A small image classifier, trained from scratch: activation gelu.
Rows from block 2 of a small image classifier, named by matrix and row number. Rows with one number belong to one neuron. Each number is 50 + 12 x the weight over its row's rms, rounded and kept within 0 to 99. All counts start at 0.
After each neuron's rows are labels from the 100 images, of 14976, where the neuron reaches its highest value: "patch colour" is the nearest of a few named colours to the mean colour under the peak. Only what is clearly more common there than usual is listed. The data: microscope photos of single blood and bone marrow cells.
# fc1: MLP up (model.blocks.2.mlp.fc1.weight, 256x128), inputs 64-127
# fc2: MLP down (model.blocks.2.mlp.fc2.weight, 128x256, transposed), outputs 64-127

fc1.50:39 55 50 55 52 54 45 65 51 51 49 55 57 44 57 50 48 58 59 44 38 44 56 33 28 49 30 47 52 55 54 43 63 40 46 22 44 50 66 62 34 41 36 68 56 28 52 46 48 54 67 41 52 78 45 36 51 64 24 47 47 70 90 26
fc2.50:70 53 44 47 59 20 61 42 45 44 31 31 26 51 40 43 34 52 39 68 50 38 65 48 48 53 36 67 51 23 52 58 70 41 47 37 51 56 45 46 60 48 61 47 49 47 67 60 62 44 47 39 60 66 26 46 45 53 52 57 45 50 77 26
patch colour: grey

fc1.120:70 57 53 74 62 71 52 60 54 51 54 57 46 54 64 32 26 45 76 59 47 39 62 44 30 44 72 50 59 24 54 37 52 61 45 36 41 57 58 46 34 59 41 62 50 52 59 53 65 32 77 41 65 56 37 34 37 52 46 63 51 67 71 47
fc2.120:46 45 23 39 68 23 38 38 42 61 33 63 45 45 53 53 35 56 52 38 51 33 55 59 51 45 37 50 50 49 34 39 43 56 39 47 49 60 48 47 40 37 31 40 43 54 59 56 49 59 59 39 50 42 07 54 42 50 60 51 68 44 68 48
patch colour: black

fc1.240:51 56 51 56 57 45 49 48 65 39 57 31 48 45 53 60 73 62 47 53 30 70 65 46 69 50 21 42 70 50 52 44 56 42 33 50 59 61 33 65 41 69 48 43 32 52 29 57 35 43 45 48 61 53 55 49 52 48 39 66 34 59 57 33
fc2.240:38 34 89 36 28 56 45 55 65 55 50 63 52 52 34 49 51 40 66 57 53 56 50 61 67 56 39 52 44 43 45 36 56 40 58 36 52 50 49 63 64 47 49 45 53 62 39 37 68 82 35 66 50 45 48 42 51 49 43 43 42 49 71 43
patch colour: grey

fc1.87:33 26 58 68 62 46 50 55 38 34 50 63 44 46 43 47 53 68 60 47 45 44 34 70 42 77 49 55 39 52 44 31 54 49 40 57 69 39 50 44 70 73 50 43 57 46 36 38 44 59 64 53 52 49 56 42 45 65 44 43 67 20 55 71
fc2.87:39 34 72 59 56 56 58 39 50 53 65 49 46 30 39 46 54 67 80 56 29 62 49 32 41 64 33 52 59 40 56 48 48 43 40 36 56 56 41 61 38 54 36 38 52 52 36 67 55 64 68 40 48 64 65 57 39 46 51 44 46 40 02 56
patch colour: white

fc1.32:58 52 51 65 54 56 45 53 29 46 55 43 33 64 56 36 46 50 79 60 47 42 50 69 60 62 20 53 45 50 25 53 59 60 69 44 48 51 34 44 51 51 61 46 49 65 39 68 61 52 53 48 37 60 38 62 51 48 58 43 57 50 78 46
fc2.32:26 57 63 80 36 31 71 45 54 70 30 65 49 59 63 68 60 52 60 48 52 50 66 68 45 38 48 67 61 48 31 59 46 50 48 60 26 17 61 45 49 49 49 51 44 67 37 52 48 67 58 42 34 47 62 50 55 66 68 50 43 49 71 54
patch colour: black

fc1.153:29 64 35 54 36 71 45 36 51 38 44 40 58 69 45 29 72 60 52 38 65 31 48 63 35 40 73 32 60 50 38 57 67 46 81 47 56 43 49 34 59 43 51 36 37 49 60 52 52 50 73 57 53 53 61 53 43 37 51 50 25 47 49 68
fc2.153:51 37 44 60 33 62 38 49 55 29 38 62 60 51 63 45 69 48 34 47 48 41 50 44 57 55 37 42 68 39 54 53 54 49 64 36 45 34 67 46 44 41 64 59 61 42 26 72 72 61 53 48 43 78 49 42 53 57 56 56 35 45 77 66
patch colour: white

fc1.0:40 67 46 48 36 42 36 37 53 58 64 61 56 59 69 62 35 32 56 64 58 44 42 40 26 58 45 36 65 67 68 45 69 34 29 43 40 51 45 44 76 38 38 73 61 35 36 62 38 68 56 43 43 41 57 50 54 62 38 48 41 56 52 64
fc2.0:44 58 34 50 46 42 51 43 46 51 39 50 85 50 55 61 43 45 45 36 56 53 57 39 62 33 38 46 48 35 49 39 55 58 51 58 47 49 51 65 50 65 41 60 57 67 65 38 35 16 44 51 55 58 59 27 33 45 43 49 60 48 33 32
patch colour: grey

fc1.199:49 45 48 41 60 50 34 60 71 56 67 41 51 72 43 50 32 45 60 54 36 42 26 60 32 33 50 54 60 38 31 39 53 70 41 38 60 37 54 55 58 43 44 55 56 50 64 29 73 36 48 60 60 54 35 64 46 55 57 45 48 47 60 69
fc2.199:55 57 49 50 35 56 36 49 64 78 49 60 41 37 47 45 67 58 44 54 36 37 35 58 60 57 75 61 58 52 48 49 42 65 54 62 46 55 38 55 50 50 57 49 69 60 54 60 64 57 58 50 54 40 46 46 30 41 47 26 59 57 98 36
patch colour: white

fc1.73:47 65 44 67 56 62 59 50 49 56 72 48 62 53 51 54 51 65 61 55 41 57 63 64 61 50 54 32 77 28 25 53 50 73 77 61 53 65 27 54 57 60 46 51 38 53 50 60 42 44 56 58 54 55 45 31 43 44 41 41 62 38 53 55
fc2.73:46 57 42 45 47 61 36 77 56 70 54 33 72 57 38 45 33 54 47 48 44 41 33 54 65 32 84 55 31 30 55 67 29 38 52 35 39 58 54 49 54 40 41 41 57 48 52 50 46 43 64 68 49 48 47 42 55 48 37 53 49 40 51 60
patch colour: white

fc1.202:69 67 56 43 43 36 46 44 45 48 52 51 29 61 53 52 54 67 70 44 47 64 58 49 70 54 43 48 45 51 42 48 54 54 49 67 63 50 43 59 65 60 45 44 21 66 34 39 51 52 30 67 58 63 67 60 39 69 44 55 57 70 63 55
fc2.202:49 61 62 62 50 63 60 66 55 56 41 42 51 75 48 54 48 50 64 43 59 52 38 46 40 72 62 27 41 51 48 55 54 32 60 58 61 67 55 56 50 73 46 61 42 60 52 22 54 57 45 69 58 39 49 55 59 54 69 41 51 50 85 52
patch colour: black

fc1.143:53 52 52 69 48 45 47 45 40 18 29 48 48 44 19 62 33 38 58 45 70 28 63 50 56 51 59 54 38 43 41 36 45 49 62 48 51 56 63 70 18 49 48 45 47 62 34 46 53 46 53 53 64 45 41 64 61 54 71 63 67 43 55 43
fc2.143:54 60 50 41 57 60 50 28 57 53 69 53 60 48 45 56 36 43 43 59 29 39 52 49 54 56 42 64 71 57 67 39 52 45 51 56 46 50 49 56 57 50 49 52 44 79 75 70 35 39 44 64 51 48 38 37 50 52 60 46 70 59 64 50
patch colour: white

fc1.82:49 64 42 43 47 38 69 57 64 46 63 44 64 51 46 49 54 55 59 70 54 84 49 54 50 68 12 49 19 54 42 48 58 65 61 46 60 39 43 53 63 50 44 48 37 51 47 55 48 71 56 65 45 52 36 57 38 31 59 50 38 55 31 50
fc2.82:40 50 67 44 57 62 49 59 54 52 29 43 55 55 56 58 37 52 93 58 73 42 42 58 52 59 63 42 46 47 38 52 39 54 39 44 49 29 65 34 53 41 47 68 57 48 50 48 47 39 39 45 28 64 54 44 57 51 69 53 40 39 56 38
patch colour: grey

fc1.18:54 47 68 62 35 42 52 54 51 46 37 41 49 47 48 38 61 48 75 59 53 52 65 38 40 45 69 43 36 33 52 39 43 24 48 40 57 61 28 54 37 47 62 58 57 70 34 63 44 49 47 67 53 54 39 64 61 55 67 31 59 57 54 72
fc2.18:65 67 54 52 45 60 43 38 56 58 25 59 62 40 43 71 62 48 71 62 40 61 45 39 66 55 47 51 52 48 44 46 68 43 43 55 46 52 51 44 53 63 42 56 56 67 72 46 22 60 38 51 54 46 51 43 45 56 68 31 51 64 61 43
patch colour: black

fc1.45:66 41 60 58 41 41 52 34 39 30 63 42 52 43 51 35 58 68 69 54 40 77 51 69 55 66 55 53 63 34 48 44 32 50 55 62 45 42 67 39 48 65 42 68 53 30 31 66 51 57 42 54 36 70 52 47 54 42 63 47 49 55 48 48
fc2.45:44 59 43 27 47 40 54 53 42 47 66 28 63 41 59 45 67 60 50 47 42 58 37 56 62 49 62 55 52 58 48 42 59 47 56 57 43 52 70 23 43 41 56 57 47 30 22 61 43 29 50 49 56 52 39 47 45 42 30 55 39 57 47 52
patch colour: grey

fc1.140:49 48 50 40 64 73 54 54 54 40 71 69 58 53 36 51 59 49 60 50 28 55 49 50 56 44 62 48 49 24 58 59 59 62 22 58 47 44 41 49 16 35 33 52 60 70 49 68 32 74 46 34 50 66 58 48 54 33 69 27 66 39 43 42
fc2.140:54 62 46 46 52 64 60 51 67 49 57 71 48 32 58 42 73 37 34 42 44 51 56 55 50 55 51 53 31 70 53 61 39 44 62 55 54 33 51 45 54 50 29 44 48 68 61 50 55 68 75 61 43 37 41 56 43 36 60 60 61 50 46 54
patch colour: grey

fc1.181:62 62 66 41 48 63 50 63 58 13 73 60 47 29 41 64 53 60 64 30 53 57 77 54 48 69 35 56 65 38 62 46 55 34 43 58 52 53 50 42 47 70 52 48 46 25 38 63 43 39 32 43 46 62 40 52 61 47 45 54 62 54 43 50
fc2.181:52 36 77 39 36 60 47 51 48 45 74 36 62 41 50 49 62 36 49 42 40 67 58 68 87 59 46 43 61 52 54 52 35 61 49 45 44 50 62 33 29 62 55 62 59 34 30 41 49 28 44 41 66 67 32 47 53 52 41 68 43 61 59 53
patch colour: grey

fc1.166:50 51 73 81 86 58 33 53 52 37 42 48 43 44 53 43 56 51 56 46 51 31 60 31 49 44 24 40 30 37 41 32 72 64 50 38 64 52 47 48 54 45 58 48 45 63 35 61 48 35 70 50 40 46 46 51 43 60 36 49 47 58 81 48
fc2.166:45 46 56 57 28 35 41 45 37 47 39 46 37 32 47 52 50 53 45 57 47 62 71 58 51 44 46 80 38 40 33 50 46 52 39 58 42 36 63 35 62 56 53 45 45 68 38 78 37 55 55 49 32 52 60 41 55 44 62 48 52 67 84 39
patch colour: black

fc1.194:43 64 48 49 43 46 57 61 42 30 67 37 63 54 57 58 41 38 62 39 45 51 54 59 59 29 38 54 49 62 33 55 72 48 58 41 50 74 57 50 42 40 58 23 63 55 65 39 42 35 56 46 53 34 57 73 46 45 33 63 54 63 42 49
fc2.194:80 41 53 56 50 56 72 54 37 44 60 50 47 64 73 52 40 63 47 53 43 58 63 65 39 61 43 54 26 56 52 42 60 43 47 44 77 67 55 51 42 57 55 39 49 34 67 28 57 44 61 48 57 56 45 76 51 46 48 54 50 51 53 37
patch colour: white