From a checkpoint of a small image classifier.
Model: 32-pixel images, arch poolformer, norm rmsnorm.
Training: muon at rate 0.0058, batches of 64.
Data: trained on microscope photos of single blood and bone marrow cells, 21.8 epochs.
Rows from block 6 of a small image classifier, named by matrix and row number. Rows with one number belong to one neuron. Each number is 500 + 40 x the weight over its row's rms, rounded and kept within 0 to 999. All counts start at 0. Numbers have three digits each. After the name is the row's rms in percent of the matrix's.
After each neuron's rows are labels from the 100 images, of 14976, where the neuron reaches its highest value: "responds to" is what is common among them. Only what is clearly more common there than usual is listed. The data: microscope photos of single blood and bone marrow cells.
# fc1: MLP up (model.blocks.6.mlp.fc1.weight, 256x128), inputs 0-63
# fc2: MLP down (model.blocks.6.mlp.fc2.weight, 128x256, transposed), outputs 0-63

fc1.219 117:501443519541448566461489485436435528525561447598486439557410471483504481491502459543483474506462476527561446484499507538568478477484519525498514544521548485460506489469510524457503488542505562
fc2.219 110:478453473525489519483511578493477453500510582431552523482534453593515540496518417568506562529548494547524467574504469495490476443523479540481552482524503468453463401525455490564479499541507469
responds to: smear: peripheral blood

fc1.184 079:526496536533502464494528466493497489521493493543557488482555566511556474488456548454466450534520494445471495488469435423508544538435484451567512562517502535560445538484581496463589507558543451
fc2.184 091:508435557530528568471415468461510524507454453463535521517519471477443489532457370542544467493566560499501593484487530491529525430484544502493461509489434522507562509545499480500443506523585477
responds to: cell type: lymphocyte

fc1.18 069:496457498456481506463559523480502554484484484522476483422518504472493547480537496512505608553496535507492480515385555463510512566498475533547431543509489541485500542646513565488457439511530470
fc2.18 084:533533529439558367497509516444429513423515471525537565482468514499446429437461485536496495521491557493508540506582477478542524404444552440461468501448537490494443560476561527522473489569476487
responds to: cell type: lymphocyte

fc1.78 108:467506552485525461480493559458390519545506429390508480424498490525506468529556458465549501490504491493580454533482524533531577489477465529575534459500503543544464531485554490444486538485559501
fc2.78 105:497498515559543481478508502442459483529500459532544516532508431532472544466432521546564526449470458526456516506544488501470478460540508470556418538512555538541537550482508572509508578416510483
responds to: smear: peripheral blood

fc1.118 097:437546494482537497526406482477481551547483475524533460526491637468502584497529450514449586503467506465505538456568428436502459447518533509540508479513471496555499491546547514487489450510507450
fc2.118 094:457491507480436530484502554512492469587476455493513423498464479506464471506479520543507468492491485492526527510405507471489467469490542505510552546499621479514500529506505511486445532488533475
responds to: cell type: lymphocyte

fc1.75 106:506563511465460558525514504476463492451473546547483501496509573459531456457457524561529539527447490440484522472536450493502497542481508446532480486538517506430458545497480493461440528500431507
fc2.75 113:450445501462475497465516465416414565485427393500488512530521521517537542521535454524560459508466477597539519483477584528503486514527494463501499508478509484505526489503544471557527538467422510
responds to: smear: peripheral blood

fc1.57 059:483562580467546497453546523472538544507474451499542413521429473457504468536517474572462399531489516407522518430465512504485558475443451472469502518562523479509543452480533572549509521456470531
fc2.57 058:444478528552428435556451507500471559462469569461453595466487487482526521517495488496532533457540496494439611488492482533519465516477514468496451498512538516492540550476487507474535510466467482
responds to: smear: peripheral blood

fc1.147 072:491518507444464517530542460487523532590458562556445463485499481458534536473517503569502453496496441513533439515523494489521424482505564441573491480537605513497540483500515483363528486552525459
fc2.147 093:434482508515530522468545447522455491544455484498572494446548480485474384490448501498531487495524495473446534539476499494472549510536535491422496514492598524494524507522516518444472471474491538
responds to: smear: peripheral blood

fc1.81 120:489468445492487497506536493465490464565442520511455514478555509541540486440482484569505524448487519491510528484525518588496588441548488514465450460500506522467494527475492483459445546518484581
fc2.81 112:482463521502478511478553514590576541490507516480521489454496501514465546448533507545528489472489492485511502515492566539442426451450436514481598502527512464560489473519471492516550562587517479
responds to: smear: peripheral blood

fc1.117 101:444527523478521567439543480520456520439486485511532508500560509511570542513487543537595471499484498506492463401461589525564565489543522514519485472546491489519446450511460546445500472561448500
fc2.117 108:500525465451509458490567439565515478422508483557556536502494503492481463472485447473469425553532534528471439560460457502518445601481548549503432513496468497507456527541520522549573570437499531
responds to: cell type: lymphocyte

fc1.236 052:521471575487542502467495607391554496526512521466482475453449486457549419481521518544447440418475522466516408547519434569529410521499468491509492500478504534526528444498552477499481500488495551
fc2.236 064:493555531497501394529524486543556473447495521479437467544443500498499508486450478483517470514526567429456506485498455485497514470522598493479459527489575457483421536467487493462535476579519551
responds to: smear: peripheral blood

fc1.175 076:492468480485538518462531520484470523581530499518442517509547550542477469503560555499529454460445558526522462516453459489560477534530490588447620496489525504475475455431536466492518486467489457
fc2.175 081:432502431520543505488503511464488538505503484435511511443478419511440522577516514526453546493530428471497551397565443537481495451519542561558485533522491536513459450517512527507482543467470448
responds to: smear: peripheral blood; cell type: segmented neutrophil

fc1.174 121:455514471521496509473459503490487546482563521522520469581534416429525505552435399539491450467513526507473501512468457543593581451509544544430587472529525534473478478494424526522536528518493543
fc2.174 121:513553433537554525516611508472455478545490510535476508553466446526458486447501507515491512518545473529523502517457518475491503515503525461516521527480532453516545576541504443455476381524521474
responds to: cell type: lymphocyte

fc1.164 085:469477545440503501527519469535505517628494460538484509517503519505515454509496472508517537548506548562520557503544530512542443476550457536561514538501538477430513464541519507538514463506540522
fc2.164 092:574560505434487382491500520457494473498479536516494571457556488508450469513514520528549481500495507410510472486474497526482515476467519461527550516525454479496503549459520478433498523464442457
responds to: smear: peripheral blood

fc1.244 100:581523478510486426473445436490457451480459533548579525519489482539500418459469536581477451456542519527502479465460501563447479514539546525436447492531512516587490486525519497491471473520433460
fc2.244 107:414478481448491519507482527461549521568576402473476459481528517470549560497389536492587483528524500464543468516474490554526560547419548529481535520476514453508455512524422512481426509524466455
responds to: smear: peripheral blood

fc1.242 130:434463537492514520535498489449429522498497530512482493547449514549494535490507456544494503506577534449514545559496457511585447502478535480498576573554521548508485524513429436524507568514534508
fc2.242 120:530496478515535432483520506573529546543540475532438436519495511488554512480497504516489498533472425479461454552493500458534439436491503546460480595444502509549506454527503483513496387541552526
responds to: cell type: lymphocyte

fc1.176 098:497534542472507428452452517571537504557480512554431496522482538463566425478571443423529461465457483473472561538490484494508559467498542487497581518561539494533507538559462529417546520566499504
fc2.176 109:504500523495532470479486524611470505521490485492483440533566475421497497525523534415564507436461510534511497541503462459503503437517520564465544522520537503485425522528424456485481538560470469
responds to: smear: peripheral blood

fc1.34 104:526486510461465462526480477450438466516485460573554509475496494581510518485529433561524504545429486511464568570501549532465514490504499594544550476511550563513492510508508524461468470400493506
fc2.34 110:487528513468479504511511459504478505530562536527472477466546535411513449493440461493503511510530517502522495419501504430531546514485450478472480553478431532483534535604482486510566518579578403
responds to: cell type: lymphocyte

fc1.156 093:467503549501516475508483459417462432487553537460453479500429453449494432526466504521537451533504531470592476457552515528441570523530441510463514465546526535544509458554520530540422513527504554
fc2.156 091:571549523514590452498549510502511531481509493561464421518532563464533474414417442516423446513523520524498496537597512516515447520448523543487491541465485446587567482440533459524445448527467465
responds to: smear: peripheral blood

fc1.85 127:541528550484497579509441478421442530519505541572599444495562510537503526506431598557500504526485529494544474481516539494503453480503506503468491575509452573519525527523572587450524513558513541
fc2.85 128:563484436526464458480565489527502536441482445537476459483519517518506492447545471443502447532528543483542509548451477500500525553503525416472463454469569489514397455515522587524512561476489499
responds to: cell type: lymphocyte

fc1.172 096:599507419476525497465499475413537545544523488531538526514536462458487492523546527488507508470485464491548417486498564503480531475454506512524522502520470530512505432575496488416489445514547539
fc2.172 098:535506506500505537479492515536521419488567459488550524482535442557472482540514431531562476509506564565509485498480433566500507413444501466512492488547471467463481471527531521519508540510502484
responds to: cell type: lymphocyte

fc1.101 081:485537476501560463441453526500460459517521530511546516512383563536533427482529506484500503531521542477550442472509503561552517422512517495550484551509594521495482538495432572524504465486511494
fc2.101 081:455430515447442552505529541538538531477510488490514522448431479472542544502506511526521482496475457454516509456497513471488496513522450533452495449519417486499492491497533447440518546458486491
responds to: smear: peripheral blood

fc1.149 083:473507554394447489465493467513400434530465478521565427456496578440572551565539484529521488517478534466499530453515449543519509556499537467517541514516501433552611558518466468508540551532559466
fc2.149 105:549562424402481494496498507459458483542431468467503453448530523523523599525553529509438420432579475493543439486508530462460422530475479504457480497440502512470495525553562507496531531502497465
responds to: smear: peripheral blood

fc1.134 063:432490484450565517608541513465477539504489423463512485468480551537566478457475603546514537530505470418506515448502495556522535516429588460456527471523518535544530532508467543459495492498529507
fc2.134 077:511500570576415460537525590475522527458472552498509481585499490477474488415481481521561428518454522553526500487439458451526554465523532416495491506515466572481527491458536489490448587506479470
responds to: cell type: lymphocyte

fc1.139 123:536464519489467522448503547532502524483469580562533530476469510443466491445575536460495572458512589465524488539508469461470516457455585557494447497484556470542509470531549505455465451422500539
fc2.139 112:493490525528490501490512548501520450512534456483478436432467455531512478458413457487594538502512446527554501486506499490520450489584489533487497487490492523458555557423517478541512507536471507
responds to: cell type: promyelocyte

fc1.248 109:558512502525478570492538495437485559528487464585499494512530531485468507532511396496515516548524484543539554546494415544495492429416522511457493523520636509486535524578442514502538560466489535
fc2.248 124:546452538477526506445499482516489530400522543442509481438470530475527525501528445500486532479413421559422519539442506505550448513493614454525565542501449484523518505509509559430469457466506548
responds to: cell type: lymphocyte

fc1.19 097:567445468489502481488467478478485518540442559537543523460461551457492514481544627550482484454525494577513474526449516521501558407518453409503502511494479488476513524536568576471549532503495527
fc2.19 088:511500531464483556520488466483509435441529435445499532539506555522455511474503472517507564531509543502541525517563498547470464510549529481462411429513512433497505513481529516510539461535499519
responds to: cell type: lymphocyte

fc1.228 090:525471511501537473491507494460486537532593476472517488526543466516533493497462542498481516462475490460586504522436538454526558554448512464412557478601542514479459500500443520522565471515503530
fc2.228 104:541504435479495459511496543570486449467460487517484485522482497534530456578514441583465600481509500485533494554548454475461507516501520500588421463480481597476538512468494415468550483470587487
responds to: smear: peripheral blood

fc1.158 137:486484469463489482478446454522511517565546446557541444475515482542460503534531500495476454435504534437563513480553433409512495447461543600538441532475466507552520431474507436471520466534416551
fc2.158 139:544540493515476488493506583474507495491472510439508500499560497472516514492405496482551510501518496476494570639515521521464469468482476454415589508477572512508512502596399543481503507413492520
responds to: smear: peripheral blood

fc1.20 059:511457543521527482494540441529624495495493447588536535542508450502500522447511513545449536447537487424523488539451531485474520482432534446522515488488501478486551518588549477467499519507553504
fc2.20 074:534485528492473501518534531408514483540523548457506474542483512495496449509468533451564487485504467506546515525546488478402516506500517442492462496505505452543462501465511509534485454555509547
responds to: cell type: lymphocyte

fc1.136 099:484478452491489503543426467445485454417495579581540518461520560436541517512530489588513533544457473510500548488458449493469437506452503445492508505534557530533553487486517491434434576477490489
fc2.136 107:444573552431456519461528474491554460480437489499424531537513484402470522482493459418502493500492535484511447491508542488547489508563485467533498509531560497551420500481478545467535528496452480
responds to: smear: peripheral blood

fc1.143 160:508551421508493522612535546471505548541532550506536498515530448549468473544458494594521524541513469500516524570539459459517424449578488491519563493574543524480515534614464494526526530469537544
fc2.143 163:519484530490515475393552438539468523474492467466518471553517574523544495510532508404494490474522600530421520514437483496511545489480497483496492509463418495475533454514470519448499465516516541
responds to: cell type: lymphocyte

fc1.24 107:566533443502530529486475541541494505554521559479522545528507563461531448472542496508555450406496535481458520519519589562517547577464523574473514486532526533479512560471579490483516558545492550
fc2.24 108:535546479503520462456447517507484450479478517538438545430648456473514575541569486527511555489554491519508504537498452499511452481501472501523591507525442435512453523550522508502477467441482471
responds to: smear: peripheral blood

fc1.159 081:512498563487492476421523574425484513602502465470526491515529505476487518485469536525517525519541501512467482552427434498548560513510494557489531481556565505523486525462528455488532555513541519
fc2.159 089:448497485526543454500495523479434547544465396521548550505458518525480519377482598498627449535523464470483492493560501517490466478529498516502454469506517530446466491483412483468506499456475420
responds to: smear: peripheral blood

fc1.203 106:461500503481494574531468553499486518582517484528428494530498505524446470539434375552528422523482459472502497550501508470547485502557494494549544424457555528527477501519445518462468510478426512
fc2.203 112:510479471500527478510531458458504500458519486443524512480493524465589504509511576489507536482542566565474461428510511437450492416466532587462462505569440538513517471483521463534489497538552519
responds to: cell type: lymphocyte

fc1.88 085:538499494484500473533562526474559534523433510497478479537530431568470410508461539484467553480550524498434413540496444516575503463546480491562570495502516509544476510495520492483530515472516542
fc2.88 087:505501519520468491545541481486437429519570439462440492526494563473473467379523524549577511539505520495466452464549532497488539511510527527524499499511421471485465486437558490505448501480549441
responds to: cell type: lymphocyte

fc1.105 107:521506442511491526460510494524463497467447508478473453468503522457569503503459475608432419469496439426477510474471488563422526436444525487509519564535490485540553492544509442467501463458569522
fc2.105 113:460500549481543530500530428427472416450517448527558446464597480458465553510544478435502509494541576487505469572540477546478543525533459504453534548465501514482484485430461562458518492460405509
responds to: smear: peripheral blood

fc1.180 078:467541540416460501478491591470525557476475505556460473559467491581566528542564406529489585475586396484512508495517501533462461611480531432448529491532480537537570427507455554511513510498443553
fc2.180 090:524488539474489513471464445521477463498524478532493581467468526460511470458522511499525580540479486470595534478477447516527534522462450630443430453516518494464492532524489477524461520441584493
responds to: smear: peripheral blood

fc1.121 072:505565572462543530473503574501535553504479510454503568449543497491576490469477484569480462513471500444540510445527456477491545531472574415548533461531503491481521588552538414484419449544478525
fc2.121 076:497543516432574567480446522398536569531534519454500480466508543536504495474494481491466540563502471501475519498511561551528519522471467516477453516525482537528473484525507535546506512519519514
responds to: smear: peripheral blood

fc1.249 156:528545497509512534564468484476524537502537462515496472534481487566455521466469397551493460530553547563500498521512549474541476501496506498486521478526563526498506537510418476479519617478503515
fc2.249 148:499524495554534484453520455474466555526451494496476501502477481525520524499510459492472536500508434442376563513518511533572507433497537541471545509539429518499447481532437499483470473516571512
responds to: cell type: lymphocyte

fc1.53 110:446522495523505554504503475474454529529462525523461495525466505494419483544531443595481491503441426541496482458504536504511466541423471485473484513550443533528532425592444613462510454560542516
fc2.53 121:525591507515473494467519522409464471461595519445585522429568542480498472464459488484460519552560620495510471545492415495523535454486566538506508464472482549460467518483490540515494542493547479
responds to: cell type: lymphocyte

fc1.40 111:433554478465516499482505457527494483571454488489471494561490556502505443542520547595518431489487497523518488521487487504547393532507475547471550500510574465533516484516492476439520533505454533
fc2.40 117:464477590548500517509503493547487477537514520466498456551496496490458480489521519516436552477523512464479458486488483499561545541577526493465447455533473569476516478500509488580457516492498443
responds to: cell type: lymphocyte

fc1.94 156:546526517540511572472496488487501467523526511495565487485470467618540545439450558544517567476541531540471511503524536505476552473500529445612423494483461526496477546559584556502474494531499553
fc2.94 130:492478405482490535497524462502481572484518535522475526538515560432504480572504528516469568546455475452482504442478482461559495518496584513506508449610561451489538456488495457455486576541539464
responds to: cell type: lymphocyte

fc1.239 110:503499516537484423486478505422458584501432558568548480449503513481554540529483546555467449477480513464467496561555462497494491461542481510498531552490485496557547497486465519468430439517470522
fc2.239 123:519538519486468503453525491492442403502496460495503477512456423510412580561515506473564488556458466510538516462528509475458508529456515462552497521542513573508461487433495490503513479495436506
responds to: smear: peripheral blood

fc1.218 142:494533537491489539522462496469441510490498471490484458474487482496472460441517462542472507492499481526441469551490460468520438464520521521552535493468600521489493544579532471534468607511482484
fc2.218 147:468430431496518444474528471540521461505439540469505474550485466507536521474542531460491531493517532484537533492505522517531585495469521528449552525543440594478494503431432470438445411500503554
responds to: cell type: lymphocyte

fc1.33 138:431522563534511481482498477545485559493540464493522514483597511504475541491517511470533492511463520520449509530519538536509498473660489568535534431486493551510522508517541514501510556607573520
fc2.33 135:541429518500520451479547530525477451419514577509504494537491425448487507517537492537508509528586501492487534542501529464455521612515451546458493538562528482472476466454590501494562471483470483
responds to: smear: peripheral blood

fc1.202 119:472452485500471474544514506503486505487485585500508504525556540430546448501499546462477469538421452475387517468520451503496408493542535474538439475485434516475498492563522478501504588549468568
fc2.202 131:475476543483534425488514502518506479509507492538547502477454475524399437534583460421570493453520509527547529434517539488494518507512561491463595463511531482457458463505468499550484480418514465
responds to: smear: peripheral blood

fc1.171 063:552461524529504449511616400474540530497501499529540510517480575482535491455485508525533526506441557476517548501443559449463511520515450536495457461516515549494518535497503491462552555564511547
fc2.171 074:458454507462536455552487483471490503496488534569516566520457446515455466597510499530487439498577455531477432491493525532523485478503592482470497481423521460427484497416567553494515456563536447
responds to: cell type: lymphocyte

fc1.243 144:499465513491491467484540483533489436450460512462467471519550508514422445511456599519506479504477550444480469516480417531542456524496512528516565478488536447478480465560498503441414533453469532
fc2.243 115:495455569512511482518440519533494462504492537484529460552430460509540512473485466492470492531506527482453549536491537491515497517405473490506456534442493581552554545528525474559565536545516509
responds to: cell type: lymphocyte

fc1.41 102:485506550536557519455551539472538547470503470556454486549584433428510483524449505511489498520567465488499496536438488523502520495456471471518465461514504540514520544511571446481475435478514516
fc2.41 100:529500506504479510565474543527552430479524564424418561506422541458557480500508453473470480497483514486535481514525483467499492501478440465492504466513491455508492430485457527452519487547511551
responds to: smear: peripheral blood

fc1.198 075:493561462491526543469466514562520479523498459483464462546510493455473491494464472536532557515520520496522590465515487499523539479501569467527594639546516514520557478475438521520505469541456447
fc2.198 078:550496489486521477485463510465524447493616467416437492488555440539528501498514548535534518496452536548509484522496512512439465513502562531509399505553512533513526551535451494483547474447429463
responds to: smear: peripheral blood

fc1.8 062:522481463556498548516459533587460527509533591465568438532458525539488557490458499477522494491510528500550484522454512510489513518493511495502474516510517540501560440501588487550422520452513484
fc2.8 062:495522469492492473478452471530499482467560462492472525490547592463494471525507519465432447494508475455473478457530613554526596481565512545523416582475436525448468582503501492559471468525530507
responds to: smear: peripheral blood

fc1.76 101:413507436496528429538564505555491529515472468511460500427448468466495526452528538527543516490410507482501483490472495594440506537462495525555408480490531581516553481563521558498447504483485439
fc2.76 136:481428572475527412502430539548493461449471499522452450477542454484497534540449443500473449477475499574428530483545541534552482495500475504496578441555556474491522497540446505566509523488565524
responds to: smear: peripheral blood

fc1.47 113:438424510488513551510485459470474510561479562480454506426510523556470459501497559596481473528520560534455565551550420534535483471563483536526522418497506559510570465549510538479528525542497550
fc2.47 089:482523511522549478527477464531530558436442459559484485503467507511439552513559457501594478524512473529488481520533503432495586495537523422536493502563426544518516514448552535438555538521475492
responds to: cell type: lymphocyte